{"targets": ["voice"], "moe_every": 2, "experts_per_token": 2, "adamw_lr_other_params": 0.0009, "ema_decay": 0.999, "final_lr_fraction": 0.05}
Rows from block 3 of a small sound classifier, named by matrix and row number. Rows with one number belong to one channel. Each number is 500 + 25 x the weight over its row's rms, rounded and kept within 0 to 999. All counts start at 0. Numbers have three digits each. After the name is the row's rms in percent of the matrix's.
After each channel's rows are labels from the 100 clips, of 14976, where the channel reaches its highest value: "peak in band" is the frequency band that holds the peak; "responds to" is what is common among them. Only what is clearly more common there than usual is listed. The data: read English sentences (LibriTTS-R).
# convs0: expand pointwise conv (model.blocks.3.convs.0.weight, 640x160x1x1), inputs 0-159
# convs1: depthwise 3x3 conv (model.blocks.3.convs.1.weight, 640x1x3x3, trained with AdamW), a 3x3 kernel
# convs2: project pointwise conv (model.blocks.3.convs.2.weight, 160x640x1x1, transposed), outputs 0-159

convs0.40 097:482423560547475500500486500500545500500480530500546500474544452518500500500500500500500500500500531500500500518500524516532499474503486500478538473482500500507500500500500479500489500500500537477475500439500554459496500550500500500500500512500500500488515560471472552428500500500500500464500500500500480488500500500552500500473500500504486437462500500500500482460522500500543500500488537500500500500444477500455469506500500500500489438500521584477500500500529428500516500500500500
convs1.40 098:481499530486496555482503528
convs2.40 110:500536494500523499500455500500544500484581482523510500500415500500500500500500500500482500500426500537500461500500524541500500500483475500474445500500500490500500548515500542500500500474500531526500480526500489478550500500500472500465497535500557500527479500500500530500438500500529500500500500500494491500500522476476500491549500525500500489500468472500546500500543500501500521463457500529452500455500500486500546507500529486500471536500500467447500536569500472476469539500500519
peak in band: 250 to 500 Hz
responds to: voice: female

convs0.211 116:500500467500500507500500474500500500465500527539496500528500499500534500514500562464500500522500481500533554500500530539539486500500500500534500500500500500457528545500500500510500500559500531470500500444483500485500557500500500545500462500469500500493500526524524468489517436474500517534503500460500500534554500500500500500528537558466498464500500482500500462488500500500541500500500500502474500551487500500563500500500468515500500500453550500500500497500542500484427448447500553
convs1.211 096:493498500477478502506529561
convs2.211 128:523478524483500500497525500492574500470518554500543500461500526500500500500500510500500531508500441525501532527500475470511468500500500552512525528475500500500536478442500500449505500500550444500543539484542528468500478500500500470514493471500500500540506473481500461485535500529500513510489500535534436479486532500500500530494536496500494458500565505483454464500500472500478500511509455515500457500500526481500534500500500500475551473529471500500532549508539482500500483500500519
peak in band: 0 to 250 Hz
responds to: voice: male

convs0.137 104:500540500500467480435453500500500500476500434530551500500530500501502500521521488481500500512508442500483500500500469525500500510500500542500518500520500500500500500463500500500500465500500488529500472500500500587500481500500489500500500478493490500537504582500490500476500480570500500477500555500506475540470500455498500465500517513500500500496403442506500500500488540500500500476525537530500468500476500458500486517503500512484476463471531500533500500500500474486500500556445500
convs1.137 095:472539513473505461520486486
convs2.137 104:549500500500500515470496500437550571500492500532500515500500494453538500500484469437488500500500488500552510528462500474500522500500544500500532500473500500471554477500500500500500505473500500490495554534503542500500500500500500500500504500538500533500471484494500530504472529500500443529473500433489433480506476440500500467473500500480518479500500472542520531500457520500488500513500467500500500500500500509500466540545500500577500500500506500500455467500500488543544500498496522
peak in band: 500 to 1000 Hz
responds to: voice: female

convs0.631 109:500551512529500500524475500528500500500533500500500500500500500566550504415500521487424487466548542491500493500551500435500532500539509500500501500460468500500506538500500471500483500482500506500492508489551513500500554540500513494548500554449500513482500500480500500500500500500500500526469542547491500464500483463483500500500500542500512524500500500500500500500500540559543500491474500500431539524500500505520500533500500500477531500500480500500500542554524500500500466500500500
convs1.631 102:489488503465495493530549526
convs2.631 121:511500552500500500479500500500529500501533500482500500485500500500500500500483500550492500500508500541528500603511474466573500500500500534487500458500509500502519500455491500479500500515500484500500544500500500500521500500508469500525477480457459500543482500541503483462547500530466515498445500564469473456500504562528483542500545522500475500493499534485503470430478448500469500500500477520500442500500500463500481474515461508518500473480500500500496500526511529500500500495537471
peak in band: 0 to 250 Hz
responds to: voice: male

convs0.385 070:500500499435500440500503569500514500423500484477451500526470477503500500522500500500541548500500498500530500500519500500471518534469463511475453449500500479500518500499536500500500500500500500500500500479500485529500500424500500527545522515531484468500500500500472500473500500511500540509500435576500484500500489531500500500500484500500479521500531500500471500461506452500532528500534500429500455529500500523523538500518500470505500548500500500539500534500500500500500500500434500
convs1.385 095:534501509504475493472477451
convs2.385 067:500500516500500500500478485567467500500500500474523500536500525500500438500506500500448500455500546464500500500500487500500441500500475500500500473472500500500500471439500497500531548470500461500535511486500475534500524500500500500500500500467500500460500536500500467524525541500481553500462514500500500500505446417500500500500486500500500500491500485526500498500471500500500469448431500465558500500538500457500500466441491500511471500462530500500537531500500500543500563500500534
peak in band: 1000 to 2000 Hz
responds to: voice: female

convs0.277 106:498500500500500488500500507524526500432553500500528572500500511488467518500474500529470500500512477506529521491500500500458527464500478485500525510500489541537476535523553500498458468475460459500541482466488543500538500500500500560460500519500464481486500545500500500500475492513500500528521497531470517500500500500475500500474539522530500486567500534471523487500500465507480510449500500500500525474477492502479513524516489500531526500483519500523570521462433457485456472500500500
convs1.277 104:514458492457515526504481478
convs2.277 105:543500500500500519529500500500469485500528497471475513500530515500464500536500520518483500539506500500438518469527463465500534537507490550500469468500485500520500512455500500512531500551482500498500500500530457546500500454460575500532508500500497500431517506500465500500500500500459478464534500513515512500523533526524480469500471500436500500500510500466500542551500525500503500500500500505500500500512500493553516500500463498474500491575470500501456474536540500500541467466470497
peak in band: 0 to 250 Hz
responds to: voice: male

convs0.306 092:446519500500440500500510476549475500500500435456465493500500500548500501509456500500500500518525500500488464472500541500500500500499456575500500500500500500500500500531464562451500500500500500495500500461500500512497500457500520538500500485481500500530507455515500464500500500500500450501500471500527500500500548500464500533536518500483526500500477520500500477500500500500500500424521480460507500454500519500478510445555500446500515500521439496488482500446500467500500500500500566
convs1.306 097:497494544536497488535531506
convs2.306 096:541500478500500515500500530500500500500500538496500560524500532547500500468500500500464541500500500500500500477500500497500492534471479536500500500500500538500568462500448474524500500490509500500500540530506454474464511471523500445539500500467500530525500500506500464503500500517500500500500427431500463482500560500544500485436500538500529437500545488500500500500500500500500485531519500517535500500484454500500500520488500500478500472500500464500521500457508500460500551449477551
peak in band: 250 to 500 Hz
responds to: voice: male

convs0.453 115:500500529483528500466500500500500549500500500475500500449500465500463500500500500500485565500456500500473500483480500486500513500483563540500516519500500499464457456500527546500500500500500534525500500498500500500500500566500500464487517431519500500494476500456500486520500500500500464458532519500500500454500502511529524500500512483535532500552466500469508507481434511482466450520479500453552493453500487477459500500517555485475500500500500500500467533530464436535498535500500500
convs1.453 100:497487557487496492468498470
convs2.453 112:434500500553500457500500500526491504500500561463539500500500500486500453501531468500500534511500515521500519565500529500463455500500524534474501500500500511564500500528500525544483474502519500500487564472558500512500500500509512550500500510500535500467530500554557500500482458487500500500523544470495500555527469479500500500484500494528469465528507500517500500500500500525500476517488479507453500500453500500521469527520500500500469530441500464483500471500514500500474500500558500
peak in band: 250 to 500 Hz
responds to: voice: female

convs0.136 101:500500500501500544500500500500500529500500500500500501549586457526500459500484500553527532490500476500500434481500485500472500500500500500500462500533500500500500489476537534473500511500500500476500500509500442506453500500465466589426477457500500500500520509500500500500534500500500462472479442500500500500500500529500542522490525500464500483525500497500500476462500468500456500414500500463500500500500523500500500448491528500516500509500530500528500500450548535523467500500500500
convs1.136 099:508515508537504491464460469
convs2.136 106:500500583537517443530500500500500545500500500500517484533500511500500462544558460500500500498500487514500500500500449500500500544500489487469500500500527500459554480466500533500500500482500500500487508484457500500475475500559500524500505500534500488445459500500528473458472500520500501500478496504527516490500500500483500556500550526492438460438509462500500541500500500500552469529500500500500466564513500522470463500500500500497500479466528478500500465460500546526500518500500505
peak in band: 500 to 1000 Hz; 1000 to 2000 Hz
responds to: voice: female

convs0.366 071:499500500500500553500500538500500435500500557458500500449500500500500500434500500488470500480505500500500500500500500511471471500452500542500500500554527519500499500534500500476500500494500500500502500455500500428500500594518500500457500483451500500474585500500500500500443500522500518500510500476500477500554548500500500500500534500500500484500448468469540500543500443500500500500476481500503500572500501500448500539500497500500500500483511490500505496451488500500481500479500500
convs1.366 088:515524543481481493536528510
convs2.366 088:461572500500500505485500500439500541500500500500500500544515447539504449495528476546501500500417500500537476419500500478500539500500500500481500417515459516470536500500500500500500500500500500500507556425522500500448500500500488509500479500500500500500500500500534547551533500478500500500500500527447500473495500500527485500456500539500500500500500497500500500500500500475465535485442500500500453508500500500500500500500500472500500500540500500500556532500502500469500500500500471
peak in band: 1000 to 2000 Hz
responds to: voice: male

convs0.92 103:458500500500500500500500500500500523500500541485544500573500500430469520500500500456500500500500513500500500500524500500560500500500470464435455500502465449500514500500489500500505500500381517500500500502478500547535500500508500485474500500512500500500500500480500500500529500500530500500548452538500500481500483500518500555500500500500500500500506510500500500469484500500459500528500531524500500500500457517503500500517500475500526530513490500501500438500509435525542500441534420
convs1.92 104:468520504505498515546495458
convs2.92 126:500500556541500506439467519476448536431508431552500500509500500500500500495500500500470500552500486540500500500500500500500500500508554518500500500467500516500522467500498531500500500523529514521500500545435554541549549538500500500500500500573500500477496484500523500500444520542500496534498500500506504470511541500500522498520500493500500487500500530529469468500500487494500476500512473513411479500500500546500500536471529500500524500495496473500467500499481530468500482526500500
peak in band: 1000 to 2000 Hz
responds to: voice: male

convs0.37 107:509518464458438500500453528510500519492500500543500559527564500540500521450496483500500475500500500472500525466500500500500456500500435530500550541500500500500494500500500500500500556501558500531500500517521500500519501500500500538500546476433500532500500500472500469500446498500500512470500500539570538482548525500494500500500541492500500453474500500485500500495447531481478500427500471525497532474500535498500500529500500500500534500521494473500500506500500500500483500500462521
convs1.37 087:546506481532491471489525481
convs2.37 107:540500500506523480573525548500500481468500479536507494526533500500544459484488500540500494541500500517507500500500474477500500500500500500512500481448491500492527500500504489472500500500494479507525553522526479496500455500512500517500566486513454491539500500500500500475414500487531500480506500500474500500500500500502527577527500511514504468500500461500479500447500534500439500471490440500518545482500500500500458500479500446466500489587500526500500500491518470500500500537500480
peak in band: 500 to 1000 Hz
responds to: voice: male

convs0.284 118:524500500472492500522500500551500500458500500545461500500536575500500500457445500500500464518489500500495500525518513444537493500519500539485545500500500500495456500495453496500507531500500454500500500411500535495500514458482500532519513484543494481430477485520515549500500500529487500500577500540524500533490483500464445500500531500477500452500500532510461479450500472500500476536485500478500497500500468500500504500479500472471491489469500516500528500509500496481465500500476500
convs1.284 113:489480487495496491534555525
convs2.284 127:492500500520500539561533500532500500513500506459500500500512484498500500472500494500500527483585460519500540512500500500500500477503500487500500527440481522473500500526503500447544500500462476500524500452515500500500534523500500498500476500500528517467545483500496500521550472483559500509500496522500548500509500521464500500500510529500567445458516534489522500500546500500500500500500472472474500462488432500500500500449500468524518442467483500500500464500500545542471486535462518
peak in band: 0 to 250 Hz
responds to: voice: female

convs0.551 109:564539500500500500537500500545496524500500500500520530515500500490512493500520507557500490527467514500553456467444500438500474500500499500500500538500500500500469500518500538500482500434500500500465532500500476500450543466476468491500508500471537500500500500523545500504525531500542500476467500500500542500459500491500550500491444500500507500500500484537500533500497500500534458537460474500500480484500440500481495500500533500465568493559470529488500500500488500515455500500448500
convs1.551 091:480508550519474533480493491
convs2.551 101:500519500500545500491500554500517500500444500473500500500494500506500435500549440419500500500473485500500500500500500515477475527500483500500500472536500525500504442500500500516488500482500450515500487516518530500472488500500470500529500536500500486542500523500500490500500500500500531526500484473500437429540500500439500500532500456500487509456492500456483500500518500500546500500532571511500494534500450512500533530576478500430500500500500523500495509500500500497465479500500490
peak in band: 500 to 1000 Hz
responds to: voice: male

convs0.414 093:500500500480500500442500525530525500500500500425500500500500500500535500500500488500467500521492494457500430500500500500500500500500458462479442500497465500500512483500518500460522517500524500484500500492500531463474500532532500500484500540495500468455500553490479452455533549490500539525478500482541500500489500512528501500500500424500500452471485500500487500460553500500549500511507457500500454468500491473500500500495523500490460531449500500453515500500565500500558510500500537
convs1.414 104:504510535505472492468474458
convs2.414 095:500500500500574500500508543527500500500500500500468448474470500475464433523467521503534505502485500500537500524482498500472447500439500500537500507500500500500500433533500463500515500500500500480500507500500489500547476467500500430554530500516500528500500500509517500505500500500480500535556500528500500475517545500463500559501484500455474538530500500485500500522500500500500500504521500500500460500500428497500500500500500510500449466478482529515548500453528500530500500500550556
peak in band: 500 to 1000 Hz; 1000 to 2000 Hz
responds to: voice: female