From a checkpoint of a small sound classifier: num experts 16, patch size [4, 4].
Rows from block 6 of a small sound classifier, named by matrix and row number. Rows with one number belong to one channel. Each number is 128 + 32 x the weight over its row's rms, rounded and kept within 0 to 255. All counts start at 0. Numbers have three digits each. After the name is the row's rms in percent of the matrix's.
Before each channel's rows are labels from the 100 clips, of 14976, where the channel reaches its highest value: "responds to" is what is common among them. Only what is clearly more common there than usual is listed. The data: read English sentences (LibriTTS-R). In brackets: how many of the 100, against the usual share in percent.
# convs0: expand pointwise conv (model.blocks.6.convs.0.weight, 640x160x1x1), inputs 0-159
# convs1: depthwise 3x3 conv (model.blocks.6.convs.1.weight, 640x1x3x3, trained with AdamW), a 3x3 kernel
# convs2: project pointwise conv (model.blocks.6.convs.2.weight, 160x640x1x1, transposed), outputs 0-159

responds to: voice: male (87 vs 47.7)
convs0.23 092:128128214128128128128128169128158143166062128145163145109104056090128131189124062080083128172128162128128092140128128104128128128254170162101134128161128243128076128111136128161128128128128128128161128128194149179135090101117170084128154176094220139128128128161128141128128118170128105128128128140089141128109128128151128186128128181126128196128128149079100170174152171113128188085128128128111127176154128131128128128128128147101128075128151128059154117128128171128128155143211128
convs1.23 096:091152122086176133111139076
convs2.23 095:186142084128201165128059128128128080128128134133103211121156128128122111146154177128158074128128128128170128128128128128121046113128146122128161143128106161088179053128138128128128128128096128056143128187128123073136128156205114062128128128128128128128128151167143103128042184128105156128182128128128128128128215128128128060128126035118185104069087128128128099119137121110109128199128128115178128128137143128128128128160162128128098202116152058195179112167128141139128157103128128

responds to: voice: female (94 vs 52.3)
convs0.335 101:135128142016097095113128088095071127100149128121120065128128128128128139068141062108128128101139138128047101150128124128128128169136062156111194128128076164079144128166126170059128162153173128202177128124128128094128128112128128128170170158076128062073128128128128100128128128128128126128128132182147137128128128128128128128128142128128099105163088128111181159096128078175042128158189162073131128189128073219128154163128128119090103055097159128169128128182114128140128128128153128
convs1.335 099:115122172123122146166117199
convs2.335 113:112224128243097128156179128085155128153110101128040219128128128128128128117148178097128092180128164151101090128053123169112128093148128128166128128128128197143128171128162087128074072169128128073128128128128154189115128128104089128128128128159128128128128137171128077128065128128128080128144128144203128128120128142128128119073128128149128112176128133210128050128127128146190101128079100140148199106156128101128083141100128176128128128128128128128083128081144117160128128128153176

responds to: voice: male (80 vs 47.7)
convs0.338 086:128151077128060128128137155128128128128128112091128128128111128105063128094128128128128240102128102169128128144149216096138071128112128128128118128174128128125117128128157142025175128128185128141128128162058128154128148157128179111217071181177128128128073172128158083128067128201137128137128128190183128128227128107095128086047087128128128128128128128156183128124128100104077080128128128160153128128069128121154117089128128100128128170128128128159158128105128128086128128154085128
convs1.338 085:125196150112128137098097085
convs2.338 085:128190106128109128047128179128144128128128083084128128128128128059128128175128128128101108128128170128128183145128145128128025128128112128128155128128128128128175128128128128128133176058106180128128128128071096095127133128128128128128103128128128156164128128174151128162094126128128060128128128199149114174128165128128128128084117211128166084128128102187177055128066071185108128094128128115090128144128172114128094097128128128128198113128128043128168113109120072171050163048128207

responds to: the word "said" (28 vs 9.7)
convs0.636 087:103128148128128128074128141082152128114133153246128041157074128173128128177128098128128128078128128128128128128145153155128128128128095128128085151128128128128164077128128128078128128116128203128128190068128128128128169068128128128165128128082128128166141128065154128128128107099128138128169128044128103060128109128057128128150049101061128154128128128071128128062207128097081064151170105122128128095128156128068128128128128128191186128128128128151102128156064128109066080104128128
convs1.636 095:173080129153141085160095114
convs2.636 086:128128150121122128128128102128128128128128149128103128128128132128093014128128128102128128128128154128152111128128128174128128086064102215119128181109128128128128128128149128087092128128175128136150128182128114136063094052128128121091222128128128128128164148128048128149128062148128128128056128128128091128128106056128055128128128128128128128035156128074170162133128128128193128128128128179128153190128128063162141089073128166195128167097128128128214071128105099083063128106128128

responds to: voice: female (82 vs 52.3)
convs0.272 052:128128143128128128179165128035128128114063160128128173128128128172110148128128128128105128128128099109160128128128128146163128128095128083128128128165128128128128058128128128065185128157128094052156090128128120108128104191128084128128143128128091187110128128211076128128128128128178128128176115128128128128135078128199128128128128050128128128162085128189128128161165074128128094128151097086128064128128128128128128128177083128033128128128128106201128128128183209180165232077128078
convs1.272 099:072131071127117103117087115
convs2.272 049:198181128102098128128128128188198091128165128128128099128128220166128154128128091128128173128129104128128128109128128128128128128136128076128108070128170128177026128128128128128128128124138169128128171146128128115202128128128128128169128128113128128128128086128128098128128103128080128081128187128059128128067056176128179128185128128128128128128128128082128128128128084128128128128119082068062128047104128171128128128075171128128162083128128040068093065128102192213081128128127128

responds to: voice: female (96 vs 52.3)
convs0.145 075:128093163128128067128099128128128182082173128138128128128145156179098128128128193128107100128128128088128134128063128128128128128122128128144212097128159128155128128128114128128185128157128128060158060104123128128149158142161168196106128128128128128128128165128092087099112128164073108182128128128166073206128159128128204164149128128083128128128159128230095226128060128128136128144128128066128128128194128128067059128128170171154096087128128053128128128095128109157159095117121061
convs1.145 089:149129169131123126072075094
convs2.145 077:095128128128128087059098128160012128128128128172095082128122128121086062128160128091160128128128128138128084055154086093128128197128155128062128128128128128107222172128128128151128081128128091084128129128128230075111128110071128160128128128125103061104128128128105128128128128128102128128128194156128076081128115128128145128128069128214080165128128148200128128128128077095145128128128080128169128092194128182088152128128128128141147114182128128097116206128128077128128128128128128

responds to: voice: female (89 vs 52.3)
convs0.38 115:128178128129088128128176070176128101128082067128089060074162096128079128176127196128156128128128128128128163128128128128128040162128124150128162128102128128063092128078123171128087046123128194128092128128128128056128060093128098128162159114128067111128128128128128128128128128128128128128128128093128169128087078128153087086223128128128128187128164128131188128128186128128186086169070160128101128088161210085128128128101166128182116079133189128128149096128094128128128120128128128
convs1.38 102:105106103161138123196170133
convs2.38 105:128128141128107128128128128128081128127191097128128173148053141128111181128058088128128140128058066197128079128182128128059094128152128096148103128130175128128128128086169127093128178144099126128128128128128128128128189128182171132128128128088128157128128090128128102128128128128123156128099157128179115128063128064148128028128128128125128136128175128128121121128035149172100190128127128205146128128084128128128203128188128128088190119039128128128128147128128123128212052112102128

responds to: voice: female (83 vs 52.3)
convs0.195 089:128128128128075191189128128070062128128109128164140128128162128230128091153077227128084175128128128128108128152094128128128182128116138140128128183180092149157144183072143128128128128137064128134128110128128128117128214072128128128128128065128100147130128123128128093157128128132128128051189106128128128128128128128080150128192128128114128102128128128169147106128128128218064128128196128098135180172128128118128196128086175128161172144128128176128132156189163128128128128188095187
convs1.195 088:107090097090108115124181166
convs2.195 087:128166128146128128135128114128078146062128128176194130128140093147089155122128128170102113128128128171128128246128128128057128074145128091138128083191162128128182076128095155165167128128128203062162143102179110128128128128139128128128078151144128128167101128128087152128128192160143128166128128128128128071110128128128128128128128105079128128128128183209161055158132171115128116215152128021128132128091128128120075124078128128128128133128136128128138128058187048168128150128128128

responds to: voice: female (100 vs 52.3)
convs0.285 080:128128198055128132128181128069161128128099148128106174071128128188087137179128128128128128082128109128128105153128172128164159168087128128055128128128128128072134128087077160081131090121128140128128128226128128128106128057128128053087238128150128128128182087128180128155167128204117128128179177158132171128053128128128128137151068080128128192137128154158104128128140128128102128128101128128128128124128128115105053087121123189084128114128128105131065128150128087186128111128128128
convs1.285 084:098101101155147178098098089
convs2.285 062:128128157222128128128128180087128128128128128128128128144128128133050128128128128128057137228128137128128128086128128055099097128162128107071088128128128158128128128128086171128193128180148177175078128092166055155065128128097157067128106128128199128128128128157128128128100107092168128128126128076128128128128128128128171128085095142128128166128066128101128158128106128185128128115147165023128128128128128128108128128147077128128128111128069126198128128060128128133128020202128128

responds to: voice: female (95 vs 52.3)
convs0.196 050:095128142152205128128128128146128128160090108128054128128128128128080128128128128128203128128107188128177128128128093079157128128083128097128128128148080125128128137128128128128073089128128155128128199175088128128128091128128128041128144166128128128128128128157128225230128128189161128075250170128128083128168128090128128057128087100239128055128105128128172128128089128132128128158128128128128079082160128105128128128128128157162128128128128129112086158081128128183109128128128088
convs1.196 101:134147164070128147113075099
convs2.196 056:128104163103128071128080169128192128128128128128128163128129158128128128090088128105128136081128128108128168145156128128043085103128128128128198053128128153128128128128128128128139017128128128128146128128128128084128128128128151088128128068128128067128162068128139128164128128152128136128093128128128110198128128128235128128161162128128070128128128178098188063098192078128097128128128128128105123099128128154174128128128128128128081051210210060103189128160128128067119171128136181

responds to: voice: female (93 vs 52.3)
convs0.98 054:128180122149071128128128128068128174170128025128110128128128073128128128128074099128128128128128128212163128128128164128128128129158128102128184128163128128128204128128187091128102076128128128128128128088128128128208128089128128128128128128128128128128083128128128128128128128128128128128093128105099188128128064128128128105188128128128128128128153128128128069128128128128094199128128175128128128128128166128220098131128022161181200186068128128085115128176128128084128210113128015
convs1.98 089:089092089110105099165164151
convs2.98 059:128128162128195128145104086128069128128066128186128128128153153128153128062168223128116128128102149128204128105128098128128128128162134087128128081069148128128128128128128075192128128156128128128192128088086181102128128188093128167128092128163095128128158128128061192128116128083128128149166128016128064121128041128104128128156128128128128128128128131155128128128128128128043128101192128115128128128151068169128144128127171128128128003204128128128132128128128108128128128128128128

responds to: voice: female (95 vs 52.3)
convs0.35 058:061128128132128100154126127128215128128183128077128128097128048155128092128128179167058128128068128128117158128128128128128103128128128128121078128128128189128128128225128128095128128128128121108128128202172096072128155148128204102149128128128128127075128128179088128135186128086143128125164112128128128128128116128120071155128070187128132128155202128128220178128097128163128128128128077128128091128128128165128174083128103128114128050106186128128128128094037195103175166101128154
convs1.35 085:153138192131099102137077142
convs2.35 057:128123124088128128158106128128174128086152128124128128097128058128128128173202136112089201128128059128085064077190191128128128128103128128146132128128128128163179128140128150128115028165128128043128128188191080128128100168149128128174107128212101128076128128128130073093128128070128128152173122128230125128128128171126128165149128128128106219089128183129128064128071128128128128128128128128128124158128071128128109128153070128128128075136079123074091104128128128108128128110128128

responds to: voice: female (100 vs 52.3)
convs0.188 071:128128128128128128128150128164128128128128128120128128128128128120128082174128128128142128128164144106156090128117086204185117128087123128128069083128128153164128036162096096092128128128128173128204044183128128128048128128128128128115169128128047076082128183149128203128128128128128001128180128128128128128128098128128128128117128128089105128075121088166128128069190102172128128128128125112128128042128128128128150128128128128160080097147126128074128076101115195128153082128128225
convs1.188 101:142158138115122109172190169
convs2.188 070:144158128143128128128128224140166128128128151128128128231098128156128128128128051201110080128128128128200130128128084128045149143028128128128128128191128128128080109128096099128128128128124163191181128128128073128093128107128078154128128102128194128099165047128128128128091168128034128128128128128128128128128128128128128128128091194144102128128174128128128129097128128118128128128128210062128128128145201071128128176128128128128128128088162066128128147158079128128181128055128128